Weights of a small autoregressive pixel model.
Data: trained on stained colorectal tissue patches (NCT-CRC-HE-100K), 90422 training examples, 20.0 epochs.
Rows from block 2 of a small autoregressive pixel model, named by matrix and row number. Rows with one number belong to one neuron. Each number is 128 + 24 x the weight over its row's rms, rounded and kept within 0 to 255. All counts start at 0.
After each neuron's rows are labels from the 100 images, of 14976, where the neuron reaches its highest value: "top examples" is what is common among them. Only what is clearly more common there than usual is listed. The data: stained colorectal tissue patches (NCT-CRC-HE-100K).
# fc1: MLP up (model.blocks.2.mlp.fc1.weight, 1024x256), inputs 128-255
# fc2: MLP down (model.blocks.2.mlp.fc2.weight, 256x1024, transposed), outputs 128-255

fc1.688 [110 107 184 118 112  61 101 128 115 123  98 148 136 130  66 126 129  96 175 130 148 154 144 137 111  98 119  94 143 119 104 123  99 147 119 124 147 141 104 111  76 143 106 150 162 117 120 126 145 161 164 139 117  56 115 108 133 139  88 156 125 139 135 103 158 178 128 110  91 162 135 118  95 152 155 145 151  94 108 109 116 116 133 116 115  84  94 123 134 123 114 136 126 134 109 130 117 134  94 114  93  97 121 114 129 102 111 121 134 103 117  96 170 125 144 123 152 125 105 152 126 129 121 139 157 110 145 141]
fc2.688 [104 160 117 139 146 145 120 125 155 141 105 114 144  98 181 118  77 146 125  92 118 108 130 125 117 139 108 137 155 133 139 148 137 119 124 209 128 105 113 119 177 110 117 146 121 156  82 152 115  99 116  99 137 138 186 157  84  91 171 104 127 105 133 128 109  86  92 154 154  82 124 165 134 135  89 109  97 125 143  91 108 156 142 128 140 159 133 103 116 123 151 156 126 128 135 120 150 120 119 148 132 182 147  91  79 112 111 130 127 100 157 156 117 155 112 151 114 139 129 126 130 126 129 171 146 115  96 136]
top examples: tissue: adipose tissue

fc1.363 [152 137 138 132 121 148 147  80 130 147 124 145 125 128 115 103 139 120  98 173 174 125 144 134 144 136 126 141 147  91 159  96 127 141 176 112 116 151 177  98 135 123 144 161 167  71 133 120 146 116 132 147 172 152 116 146 107 154 140 113 169 134 115 162  96 137 141 103 174 138 132 163 159 115 151 132 126 167 100 126 136 149 170  87 101 159 156 111 118  97 169 131 135 159  85 100 111 150 189 165 105 161 149 121 128 178 147 141 134 144 129 155 180 127 114 152  65 101 127 118 120 132 145 106 117 115 126  75]
fc2.363 [ 95  96 126 138 111 106 116 163 108 124 125 126 173 163 140 175 127 135 144  92  97 106 125 103 103 118 130 110 113 152  90 133 121 126 112 123 175 117 123 163 105 140 129 126 104 132 127 159 109 142 136 118  89 107 177 112 141 108 172 145 112 148 148  89 148 121 131 164  97 154 113  73  82 119 114  97 126  97 161 122 114 111 101 153 162 133  97 153 139 183 114 124 143 115 181 160 175 121 106 111 135 124  89 108 140  82 126 117 105 110 111 111  69 113 132 163 167 142 122 130 148 123 130 139 138 133  99 178]
top examples: tissue: mucus

fc1.86 [142 187 140 143 141 142  93 135 135 116 140 107 182 136 116 109 137 170 120 162 157 138 124 159  97 148 108 165 138 102 122 133 102 104 119 123 116 173  99  79 146 162 122 100  79 154 114  77 112 106 164 184 130 151 114 134 154  79 117 129 127 121 112 144 104 131 132 128 134 115 139 151 121 127 149 145  96  85 116 115 115 121 149 144 138  96 141 132 126 113 134 132  94 130 120 121 141 144 129 113  96 112 118 105 146 125 159 144 137 128 132 166 100 118 150 128 116 117 138 145 158 136 112 182 180 109 119 171]
fc2.86 [111  72 132 132 100  98 156 139 172 148 138 128  97 127 113 133 104 113 103 105  91 143 153 163  83 137 131 110 132 128 168  87 166 126 139 139 132 147 117 164 110 150 125 150 152  93 116 123 135 206 157  94 148 111 146 113 141 187 139  58 103 115 139 114 160  96 169 140 140 133 112  99  80 155 151 132 101 110 133  92 106 155 126 111 100 104 104 129 188 127 108 157 148 113 128 138 146  85 138 128  99 117 122 106 125 138 119 151  91 110 119 167  91 141 113 145 149 127 141 134 110 142 140 133 151  99 146 122]
top examples: tissue: normal colon mucosa

fc1.541 [158 142 153 124  97 123 125 141  78 117 138 113 200 121  97 117 113 144 136 116 117 112  96 176 125 115 112 124  93  76 147  98 135 118 125 130 110 144 124 107 110 143 146 116 116 117 179 153 111 132 132 152 100 141 121  93 123 138 135 136 119 148 164 124 162 146  90 129 124 110 109 127 145 117 127  62  91 122 159 135  94 117 152 127 118 157 175 113 121 133 141 133 140  90  93  89 160 110 123 151 168 153 105 133 139  88 124 133 119 171 101 139 114  89 156 130 164 155 116 124 156 106 171 153 146 139 114  99]
fc2.541 [113 117 112 156 139 128 144 119 152 129 135 136  29 125 155 123 132 122 111 134 138 171 136  92 139 142 114 117 166 172 100 158 126 118 118 131 140 117 149 122 155  98 109 145 143  98  80 100 142 127 114 115 130 153 119 184 147 118 113 147 151  97 113 133  99 127 172 118 133 144 162 133 130 156 123 187 142 133  86 105 148 147  73 119 151 101  68 123 141 134  88 154 115 160 147 142  78 131 127 126 127 102 147 121 119 151 127 101 141  77 158 117 137 169 112 150  96 102 158 121 116 173  77 117 103 130 137 147]
top examples: tissue: smooth muscle

fc1.246 [127  75  97  67 123  98 138 112 112 109 160 106 117 126 107 100 140 177 156 140 113 101 112 148 145 119  97 131 114 143 134 103 122 149 115  81  87 135 156 114 154 107  98 122 101  98 123  95 130 113 105 129 101 125 104 152 100 108 136 117 106 137 112 169 112 165 111 170 127  99 125 108 137 130 127 104 110 168 132 161 156 170 108 166 132 100  75 149 155 142 106  94 112  98  91 134 101 126 123 157  98 146 118 113 144 120 139 137 152 151 174 161 146 136 174 138 120 116 136 118 124 144 120 127 100 132 131 186]
fc2.246 [115 131 174 182 127 131 125 157 132 117  81 120 158 137 140 129 149 118 167 132 146 109 136 107 107 129  99 140  86  77 178 146 131 103 112 148  82 116 114  99 127 142 146 120 161 142 114 146 123 128 171 102 109 111 115  95 157  79 146 103 152 114 143  95 156 112  98 122 110 160 146 141 158 132  95 111 112 147 121 112 128  72 141 123 114 120 146 118 132 119 130 117 110 121 150 143 159 140 131 101 132 121  83  93 114 111  92 125 121 137 110 135 119 130  95 127 135 128 113 112 140 122 129 143 111 119 115 130]
top examples: tissue: tumour epithelium; tissue: normal colon mucosa

fc1.599 [164 113 111 113 189  80 147 152  84 122 124 177 146 131 146 164  96  99 138 134 172 145 163 130 138 131 159  80 127 152  99 162 162 179 157 149 141 151 105 120 109 145  79 172 106 142 146 116 141 125 129 140 135 110  98 135 156 134 131 119 135 147 156 148 139 173 115 129 146 112 121 115 103 115 127 112 161 178 140 133 124 154 139 128 136 122 135 141 150 120 157 145 163 133 117 134 119 162  96 149 169  80 122 162 143 104 131 131 136 130 172 131 165 128 124 121 138 129 150 143  81 153 130 165 135 162 163 144]
fc2.599 [128 133 138 158  62 188 123 136  94 116 152 122 144 107 122  89  93 128 126 142 110 154 129 116 108 141 107 147  83 133 147 167 118 111 155 105 110 109 147  93 149 167 114  64 132 147 174 158 153 123 166 132  54 152 167 113 105 148 151 170 142 135 123 100 112 146 118 155 140 196 113 156 146 146 156 155 122 101 129 132 108  92 130 128 170 135 158  78 115 114  82 126  88 106 165 121 156 145 127 124  71 138 112 109 127 143 107 138 110 116 132 125 116 121 157 130 132 128  93 120 146 131 141 110 125  93 135 120]
top examples: tissue: adipose tissue

fc1.323 [110  95 177 109 102 119 120 130 155 167 149 138 132 154 122 123 102 119  96 151 127 155 140 100 124 107 122 105 159 154 132 121 125  92 120 184 143 104 159 145 133 127 156 121 128 149 100 115 127 125 120 155 143  93 107 114 149 127 169 160 162 111 129 126 159 142 110 114 108 135 122 120  83 126 109 143  91 177 124 160 147 142 138 139 121 141 109 144 198  96 125 144  69 162 158 107 119 113 127 154 116 147 108 116 160 110 136 102 123 132 102 144 142 104 119 102 159 143 138  83 128 149 127 171 159 131 119 123]
fc2.323 [141 141  61 122 138 168 107 148 153 140 119 170 144 119 113 143 145 147 128 122 139 109 123 166 123 145 144 154  91 108 134 134  99 116 139 115  96 112 123 115  91 113 101 109 128 121 158 139 139  90 125 103 106 125 151 139 131 128  98 117  94 115 132 137  99 106 140 161 158 175 168 147 164 141 164  89 174  75 114 123  85 103 110 111 149 103 152 113 110  96  92 170 177  99 111 118 145 149 146 107 126 125 160 132 117 181  72 162 146 145 176 116 132 112 130 140 111 108  97 123 145  93 121 125 147  98 127 107]
top examples: tissue: adipose tissue

fc1.428 [142 133 101 105 156  84 102  97  95  96 105  86 121 134 134 131 165 146 109 150 145 124 107  87 109 158 114 120 105 167 153 133 141 107 137 125 104 139 128  94 128 110 106 135 110 152  82 126 170 110 149 116 161 144 174 141 120 130 119 132 134  90 141 143 188 197 110  98 155  93 118 100 120 126 136 105  98 153 130 102 111 118 155 146 125 120 122 132  84 152 145 159 147 136  88  75 119 167 168 131 103 115  97 152 135 127 128 160 145 167 160 135 112 129 109 146 126 140 118 167 117 141 146 121  55 141 127 137]
fc2.428 [132  74 129 153  91 128 147 148 167 141 129 128 124 115 130 123 141 109 128 154 155 110 145 172  97 120 148 131 153 101 122 187 133 108 151  91  86 156 154 135 133 151 124 118 147  86 117 130 104 167 109 128  77 156 105  72 128 154 113 119  96 157 111 116 145  89 129 168  59  99 149 144 137 167 127 160 108 109 133 152 121 116  99 117 203 112 133 135 156 149 116  80 141 111 187 152 152 110 112 165 147 137 138 126 169 130 129 110  84  88 102 120 129 160 137 142  84 150 128  77 125 127 113 119 158 133 154 150]
top examples: tissue: mucus

fc1.732 [ 98 120 102 106 126  65 138 114 160 132  76 101 149 130 168 157 147 158 148 135 127 136 106 105 142 146 122 162 107 118 138 131 114 121 159 191 154 114 159 162 166  91 119 142 107 154 192 126 140 131 110 139 140 158 110 105 141 156 121 147 144 167 136 125 128 130 118 153 153 135 124 154 108 113 146 146 160 121  83 104 221 148 145 127 114 154 172 120 147 103 125  87 167 167 116 112 130 157 111 131 116 141 136 127 150 143 107  94 136 118 121 136 114 145 137 100 133 148 120 138 141 184 111 160 145 122  83 127]
fc2.732 [121 115 150 118 112 202  90 104 145 122 136 110  90 106 147 101 145 127 121 117 119 166 121 147 143 113  95 126 145  83 126 135 119 144 159 145 131 123 115 119 114 111 157 174 134 138 131 130 102 125 118 117 139 166 164 118 103 106 149 109 123  87 132 158 136 178  98 106 121  85  98  88 113 128  81 156 116 129 146 121  95  92 142 133 160 146 125 144  98 105 128 123 146 112 110 106 128 113 117  87 124 103 125 101 136  95  75 154  93 156 119 118 140 102  96 129  99 170 159 172 173 131 131 137 138 171 165 158]
top examples: tissue: adipose tissue

fc1.491 [175 131  60 139  88 140 161 112 157  64 143  87 128 106 131 144 136 140 147 127 123 116 125 165 149 134 167 142  76 124 121 127 106 112 120 102 156 127 138 107 118 158 140 108 147 130 113 113  94 100 113 104 119 110 134 126 103 108 123 100 139 121 131 120 154 127 140 149 187  98 155 115 127 125  81  97 122 175 110 143 117 169 129 150 127 134 153 154 111 131 141 143 113 131 124  91 113  94 102 125  85 115 167 126 147  94 111 133 117 135 139 136  99 138  75 124 120 142 155 123 122 130  99 156 126 115 112 106]
fc2.491 [101 120 151 111 158 141 166 148 174 164 161 158 160 126 105 112 129 151 107  73 114 143  97 134 142 142 143 123  91 153 133 109 115 112 127 141 129 135 107 153 172 137 141 144 139 113 154 108 146 139 129 134 158 126  97 106 161  94 111 157  84 157 122 145 125 105 129  93  91  92 124 112 137 163 162 151 136 127 127 138 136 125 120  92 140 125 106 168 136 121 144 153 169 139  90 131 108 145 106 126  81  71  83 143 140 124 147 111  80  94 116  90 170 149 135 132 163  89 108 163 117 140  92 131 138 126 143  93]
top examples: tissue: mucus

fc1.374 [100 117 102  81 139 124 161 124 126 146 139 124  88 105 132 134 111  91  82  92 124 110 107 153 153 140 142 136 105 140 128 107 170 138 126 126 100 152 166 129 112 134  82 145 103 114 127 141 158 172 115  67 165 120 133  91 132 107  99 118 165 151 151 137 148  84 128 161 103 166 146 149 142 106 138 124 109 125 146 118  98 146 114 121 127 168 139 109 130 151 108 111 151 123 108 133  92 144 112 154 105 150 113 112 139 124 159 118 126 116 162 137 114 111 120 121  94 100 161 175 127 126 137 128 105 117  82 157]
fc2.374 [137 133 140 187 104 129 119 114 112 132 124 139 164 163 142 116 161 152 172 159 137 107 123 116 136 128 115 131 160 104 132 162  87 119 115 118 126  99 105 155 134 105 162 103 132 121 115 125 108 111 139 195 119 143 144 132 109 157 162 111  70  91 123 132 130 176 131  84 135  84 111 113 118 138 106 144 169 160 104 148 142  98 185 161 132  87 127 144 121 136 157 151  98 114 128 131 153 129 119 110 129 124 170 157 126 132  73 113 115 152  96 141 150 131 134 152 154 168 102 113 123 122 144 117 144 129 184 102]
top examples: tissue: adipose tissue

fc1.137 [ 90 156  94 139 160  91 152 127 132 167 107 111 103 128 173 149 126  93 157 122 121 111 136  74 190 143 163 155  94 120 153 118 134 137 107 138 178 149 162 112 119 148 152 145 139 179  63 142 128 128 109 129 148 113 133 104 111 138 149  94 131 126 122 151 151 100 182 109 121 142 116 119 128 121 110 125 134 138 118 105 166 140 163 168 135 145 109 142 136 163 151 130 130 120 170 142 154 101 132 125 136 133 141 134 131 142 148 145 172 118 122 163 119 117 143 152 143 136 115 133 122 166  98 136 144 182  80 177]
fc2.137 [145 112 160 121  98 165 112 127 119 102 145 114 149 142  85 100 124 159  90 152 141 138 146 138 119 110 138  96 166 169 115 133 102 117 135 119  92  81  99 128 144  92 127 106 103 129 199 110 129 144 142 116 117 108 129 168 168 113 127 163 135 113 136 114 123 172 103 147 135 135 124 137 125 121 152 119 138 121 154 134 114 149 119  74  89 114 135 102 135 132 110 139 119 136 106 125  97 138 119 150 119 124 120 122 124 136 107 138  97 142 136  71 164 144  96 125 119  98 153 145 144  99 153 113 131  47 196 113]
top examples: tissue: smooth muscle

fc1.53 [119 139 145 175 142 137 146 122 127 114 139  88 152 118 160 141 156 119 134  93 181 116 123 117  98 125 151 125 121 115 136 131 124 137 153 115 149 140 142 129  83 133  63  89 163  93 115 139 123 106 164 121 159 137 155 140 149 105 130 124 138 131 148 119 130 170 174 121 172  94 140 138  98 127 132  95 135 150 153 133 109 118 148 125 124 143 136 119  95 117 155 126  91  97 115 120 155 112 179 170 141 130 163 132  84 167 119 118 167 129 116 138 124 143 114 114 144 114 104 209 122 168 107 101  77 134 109 139]
fc2.53 [117 136 143 130 113 166 129 113 104 131 120 123 129 167 147 108 116 103 169 137 108 126 133 101 111 163 128 146 124 148 113 102 119 134 138 144 110 151 100 120 135 120 166 170 121 154 122 129 174  96 102 121  95 119 139 148 161 124 159 116 149 114 138 142 149 108 117 119  98 177 105 147 139 112 132 163 128 142 189 118 140 151 120 149 174 111 121 157 138 124  91 141 106 124 142  96 152 153 109 110  86 131 123 158 167  71 108 144 117  95 139 106 163 148 152 135 137 142  86 144 134 154 132 136  99 138 106 118]
top examples: tissue: mucus; tissue: debris

fc1.637 [166 154 136 164 156 168 122 169 139 126 112 144  97 176 172  88 145 162 164 123 117  86  82 139 129 163 153 135 105 135 133 156 186 162 132 116 112 130 148 139  88 128 117 124 176 112 139 168  93 124 155  70  88 155 121 111 160  99 115 121 114 117 140 118 117 115 107 110 109 128 169 149 141 149 140  92 134 119 105 114 116  99 138 111 129 130 151  76 119 134  83 135 149 133 124 160 130 116 208 144 138 121 148 133 130 108 141 105 131 150 121 124 151 173 120 126 135  96 148 150 121 115 185 144  91 145 143 120]
fc2.637 [119 148 128 127  98 122 114 141 130 148 155 115 111 127 103 158 119 139  96 121 115 134 155 137 102 105 114 117 122 142 123  89 126 129 117  68 151  83 126 127 181 143 170 130 119 106 120 145 137 164 155 147 140 162 130 128 145 155 155  88 144 124 122 108 180 153 123 150 176 140 110 129 131 101 198 152 124 153 105 123 125 110 183  96 141 126 145  99 128  91 151 142 146  91  86 134 152 123 119 131 152 126 108 108 130 147  94 122 151 146 133 125 135 101 115 139 118 125 134  86 166 167  73 109 137 141 112 108]
top examples: tissue: smooth muscle

fc1.298 [135  59 131 140  99 108 162 119 118 105 103 152 129 139 123 143 132 133 135 144  98 150 124 129 139 119 133 194 103 157 155 129 137 132 114  87 182 153 117 139  89 114 117 106 105  90 154 145 152 144 120 132 126  73 161 140 126 187 149 157 113 158 166 166 106 140 101 165 124 157 154 135  78 145 123 120 153 100 153 108 141 122 134 139 175 110 161 119 122 108 160 114  96 150 104 166 117 108 102 153 157 124 144 169 137 173 112 127 171 121 130 126 143 176 107  84 109 141 114 174 110 119 146 119 118 106  91 118]
fc2.298 [117 196 161 102 137 153 126 144 151 184 109 147 102 124 103 130 122 123 139 133 124  92 146 101 117 147  95  50 162 101 142 117 123 126 126 118 122 163 110 141 145 142 121 160 162 103 106 136 116 137  97 118 106 156  79 120 135 156 133 115 152 148 151 112 145  82 145 126 122  93 142 122 157 116 104 102 127 124 141 144 108 124 125 126  77 156 124 152 115 105 156 117 134 142 165 137 166 140 149 132 116 140 214 121 104 142 140 149 114 147 106  90  76 139 164 143 135 124 154  99 133 127 113 133 138 142 138 139]
top examples: tissue: tumour epithelium

fc1.102 [118 116 133 123 146 158 128 116 175 155 129 148 170 147 142 166 149 137 138 139 126 167  93 135 134 128 150 111 161 131 138 111 122 171 141 140 121 102 153 150 100 129 125 134 130 109 113 106 163 145  99 141 127  82 144 117 135 160 117 127 143 104 151  95 140 155 114 138 134 149 119 101 135 112  76 129 140 129 120 101 138 139 106  95 147 114 105 175 127 125 137 102 110 109 145 149 143 118 135 112 114 138 159 105 132 150 120 162 139 116 133 143 154 127 166 141 162  92 170 141 157 113 117 147 143 122  86 127]
fc2.102 [116 144 150 153 132  99 121 126 107 111 100 141 137 143 111  93  94 136 153 127 109 120 151 107 148 109 169 103 151 124 145 145 130 135  89 116 131 103 125 149 151 130  93 168 117 150  78 111  93 139 131 104 124 162 134 123 103  81 123 112 104 126 164 160 128 111 142 153 121 101  90 128 109  94 181 144 139 107  89 165  96 141 150 184 119 174  89 123 143  87  96 190 112  98 107  95 128 137 160 133 125 136 103 114 147 120 131 101 150 109 132 141 100 135 139 117 124 153 129 121 163 112 105 149 127  86 141 101]
top examples: tissue: smooth muscle

fc1.317 [121 142 146 136 145 172 130 124 107 148 109 131 148 130 114 123 105 127 142 115 143 118 127 137 136 119 126 131 126 152 146 105 160 126 122 120 158 143 137 138 109 180 138 173 115 127 157 173 145 160 139 135 129 170 139 124  94 126 133 130 121 106 122 130 138  66 129 113 155  98 107 142 151 120  97 104 133 107 131 126  70 128  93 176 141 161 105  72 202  99 158 147 145 113 137 134 136 113 173 160 140 143 119 110 124 136  68 122 121 131 102 100 174 113 122 144 131  59  82 126 154 129 118 138 144 149 140 132]
fc2.317 [157 106 136 113 101 114  87 108 149 134 116 126 139 138 136 126 113 159 118 105  90 118 131 117 146 147 101 133 155 155 108  87  91 129 141 121  75 111 114  90 136  75 128 108 121 133  94 119 150  90 123 119  94  91  92 165 128 128 143 147 153 137 113 150 138 110 179 140 120 130 105  79 135 134 141 125 135 150 145 179 130 116 148 156 141 125 101 107  99 171  97 108 133 158 162  96 101 118 106  81 152 179 121 128 126 124 180  93 147 162 148 147 129 161 114 100  75 148 155 108 128 115 157 131  91 114 101 135]
top examples: tissue: normal colon mucosa

fc1.100 [167 111 140 119 107 132 130 154 142 132  99  80 142 120 134 150 105 158 128 150 137 173 113  92 159 144 142 135 117 147 110  76 124  94 114 131 135 122 150 162 137 172 107 121 111 154 156  96 151 141 127 159 164 124 136 178 158  85 143 155 108 159 142 135 121 134 124 153 148 137 143 129 142 114  83 141 154 149 147  85 152 128 109 119 109 152 110 117 143  91 114 110 135 132  76 127 137 160 137 133 104 146 105 130 164 164 137 159 145 103 110 146  91 138 176 136  89 110 140 131 190 150 127 165 178 130  91  79]
fc2.100 [102 122 169  96 101 114 100 125 216 143 137 112 119 125 160 133 128  84 156 129 149 150 152 125 101 127 153  96  78 105 146 132 131  95 139 163 136 149 120 124 137 141 127 161 166 134 101 154 181 135 141 168 143 124 144 151 105 158 119 110 153 159 143 111  97 135 129 150  93 115 113 109 159 131 109 149  95 147 164  87 104 136 132  93 152 120 132 155 150 107 115  75 100 159 131 145 134 122 106 150 178 137 145 120 125  93 133 109 123 130 101 115 136 145 102 132 168 154 118 117 151 121 137 117 146 130 166 122]
top examples: tissue: tumour epithelium; tissue: mucus

fc1.163 [162  84 123 127 111 108 113 141 132  48 129 127 118 140 111 137 139 160 119 148  94 150  76 127 111 154 136 138 146 117 166 118 139  68 111 104 114 141 112  96 120 134 144 136 157 171 122 157 156 110 139  98 103  99 126 114 126 121 128 102 104 108 145 114 147 113 158 128 125 185 114 132 130 165  95 131 121 139 109  96 140 169 141 169 136 134  88 111 135 113 123 116  70 119 107  97 112 170 125 148  82 108 135 167 126 116 105 129 170 124 120  94  87 108 104 106 104 193 146 117 100  94  96 144 123 111 114 135]
fc2.163 [100 184 123 138 130 136 159 101 132 159 164 126 129 113 138 103 126 131 130 117 117  99 137 143 132 116 154 119 139 135 130 169 104 157 140 171 107  85 133 146 131 126 128 116 147  99 145 105 104 158 142 166 126 126 133 103 134 119  75 167 164 151 127 139 102 134 111 124 119  72 140 120 118 111 142 122 128 118 143 105 123 106 109  94 103 136 155 167 123 147 130 136 141 122 130 157 110  97  97 123 140 134 131 106 145 142 165 126 128 158 137 118 149 153 131 107 174  57 134 152 148 161 139  96 118 107 120  90]
top examples: tissue: smooth muscle

fc1.516 [104 135 157  98 158 131 101 112  81 135 152 139 186  89 135 128 181 129 115 132 156  92 112  94 137 139 140 116 140 121 166 136 106 162 101 139 143 119 130 132 149 143 109 125 137 136 104 157 124  89 174 129 186 139 167 102 140 100 140 119 119 159 135 159 142  98 155 122 130 138 123 118 139 128 161 143 121 106 137 137 134 102 111 135 174 109 178 137 131 143  96 127 166 129 183 115 111 109 183 148 144 111 111 163 106 143 134  79 107 132 150 137 132 135  88 164  65 138 154 168 153 128 103 134 119 136 163 153]
fc2.516 [128 159 117 158 136 113 162 102 165 148 126 146  72 169 119 107 103 129 150 137 119 154 166 148 140  98 147 140 126 123 100 127 138 137 148 110 140 131 122 127 127 146 146 164 124 127 160 111 102 158  74 121  84 142 105 166 124 138 111 117 125 145 110 121 138 142  91 128 122 120 149 118 136 125 110 140 120 171 110 148 140 179 135 127  98 128  83 161 142 138 166 103  89 134  71 124 168 153 113 117 124 164 149 120 180 104 138 156 148 163 126 121 167 146 155 138 172 128 114  93 102 127 165 127 163 153 113 136]
top examples: tissue: smooth muscle; tissue: debris; tissue: cancer-associated stroma

fc1.95 [138 107  83 115 167 106 122 197 162 107 157 172 165 129 118 142 153 131 144 132 133 134 183 165 192 127 116 111 149 146 105 139 151 129 166 165 120 151 130 150 115 101 158 139 156 173 167 144 131 154 152 153 110  91  91 116 154 111 127 128 166 120 138 144 133  92 133 143  99 100 134 143 135 118 110 109 140 133 167 142  98 113 111 151 122 113 139 153 183 117 147 138 173 135 167 105 109 142 125 145 146  90 104 133 150 117 128 118 146 127 147 145 199 133  99 115 138 132 161 142  93 131 115 163 127 152 129 123]
fc2.95 [128  98 117 148  75 147  93 132 106 164 131 133 148 131 143  98 126 151 115 152 106 115 118 101 119 116 136 137  85 147 124 101 113 132 138  69 139  94 137 123 137 167 156  71 100  94 128 109 140 162 146 103 121 130 145 142  84 164 110 137  69 187 136 144 131 173 131 169 135 151 134 105 124 148 164 151 139 151 124 156 151 131 149 114 163 129 115 103 109  84 122 144 121 112 103 143 138 153 107  87 144 148 162 145 123 150  91 150 155 136 150  89  82 117 145 125 125 137  47 148 181 147 113  90 129 132 125 135]
top examples: tissue: mucus

fc1.591 [134 133 119 112 121 108  95 111 121 124 103 148 112 156 184  99 107 131 141  98 137 122 107 141 103 112 133 115 157 121 134 126 143 136 121 155 147 148 108 138 157  83 120 164 119 136 142 135 178 103 120 152  74 117 106  89 146 107 131 122 134 122 151 115 133 121 130 154 164 123 111 141 113 122 108 118 110 135 100 134 173 127 151 149  88 115 144 115 186 129 112 130 142 157 106 155 128 115 111 117 146 162 148  91 137 130 122 168 200 152 131 146 132 121 138 105  90 133 156 119 154  90 105 154 150 112  89 112]
fc2.591 [121  90 144  96 150 148 139 123  86 125  76 129  97  82 140 148 113  81 158 162 131 117  98 156 111 134 130 153 154 121  84 166 143 140 145 131 145 141 119 136 117 135 146 125  76 146  88 137 114 160 141 141 135 134 156 131 102 173 140 138 126 119 131  95 138 147 127 104  94 143 102 107 140 124 120 142 137 159 162 145 146 148 136  82 110 103 143 137 122 106 136 137 159 156 112 141 127 140 123  51 172 117 116 106 142 129  94 158 101 119 115  92 113 108  96 133 164 122 158 153 147 119  94 142  89 166 159 120]
top examples: tissue: adipose tissue

fc1.729 [ 86 122 163 149 120 179 105 139 104 113 139 142 108 173 147  99 131 143 138 124 126 160 161 150 110 143 123 157 176  92 146 152 174 171 114 116  85  93 123 131 142 171 138 138 107 134 154  98 143 134 152 152  89 102 122 113 147  97 139 108 106 105 126 121 164 164 137 146 154  80  99 125  97 147 112 130 124 108 117 127 122 112 157 169 127 135 110 130 167  96 119 116 136  89 104 137 145 137 160  78 141 151 114 124 130 121 100 148 135 165  75 133 130  97 106 139 108  83 117 124 124 137 159 131 136 115 128 120]
fc2.729 [179 146 113 153 126  96 113 163 100 140 137 143 122 158 151 127 149 122 132 131 118 161 148 138 143 119 105 149 114 143 129  79  78 133 124  80 154 109 159 128 121  87 132 159 125 119 107  93 127 149 107 111 100 124 146 138 116 142 114 122 166 134 116 138 128 105 122 110  55 152 128  96 115 102 191 140 112  95  89 110 171 120 121 100 124  80 113 140 147  96 103 126 126 148 130 117 148 132  97 151 140 145 151  96 172 143 129 123 134 144 142 111 131 155 115 130 128 151 106 124 132 119 159 107 131  95 195 131]
top examples: tissue: tumour epithelium

fc1.311 [150 140  88 147  77  81 114 131 105 119 112 124 129 126 110 130 102 109 114 152 154 133 148 148 137 151 101 137 148 111 134  73 120 133 138 145 180 162 143 127 117 165 113 117 154 107 105 116 128 108 122 123 147 100 121  99 166 111 150 120 124 137 144 180 121 153 154 130 166 156  92 142 129 124 146 161 140  93 122 123 143 135 103 128 136 102 169 138 108 150 161 142 108 140 148 162 131  78 130 129 138 132 197 102 122 132 134 111  95 132 149 117 145 121 108 137 142 133 176 128 113 116 142 117 133 108 139 154]
fc2.311 [107 132 117 142 149 101 122  95 118 145 128 131 118  83 127 136 120 120 110 116 116 159 122 131 120  93 129 105 167  77 138 112 138 105 124 151 128 101 102 112 145 108 127 146 154 126 114 149 135 117 103 141  87 140 119 132 163  86 110  96 113 128 149 136 144 100 150 154  65 127 183 154 145 144  96 135  75 122 112 117 105 151 136  88 110 109 183 147 136 140 125 119 120 106 125 107  98 135 105 183 114 138 145 133  90 100 136 136  96 131 128 120 165  97 122 117 128 131 240  95 133 118 183 145 103 165 160 162]
top examples: tissue: tumour epithelium

fc1.615 [ 75 137 146  84  96 118 116  86 107 142 128 135 171 130 156 180 156  82 114 126 117 127 111 108 116 117 128  99 122 147 125 100 128 104 144 109  96 131  96 117  62 103 166  88 110 143  94 150 130 166 130 108 100  73 141 137 143 140 112 112 120 165 111 100 119 154 130 111 101 144 121 115 112 150 150  83 102 128 108 107 128 124 122  94 107 113  93 154 151 108 159 100 142  95 119 122 103  90 101 159 120 144  99  98 141 133 174 118 123  94 137 119  87  98 151 103 143 127  65 149 146 122 152 126 119 112 149 106]
fc2.615 [146 112  95 129 153 111 151 113 173 110 141  94  66 137 103 108 106 147 112 124 134 127 138 166 138 124 108 128 144  76 132 161 108 141 117 179 159 121 142 128 148 148  93 184 134 147 134 105  94  98 112 148 159 175 128 108  96 114 124 100 137 123 115 149 124 134  88  94 111  95 130 129 145  98 111 158 116 107 114 107 109 119 142 141 139 139 167  98 117 155 123 156 124 180 131 128 125 148 138 108 111 116 170 140 103 121  78 140  97 160 130 164 139 111  98 147  77 116 216 115 117 137 126 136 135 111 132 118]
top examples: tissue: adipose tissue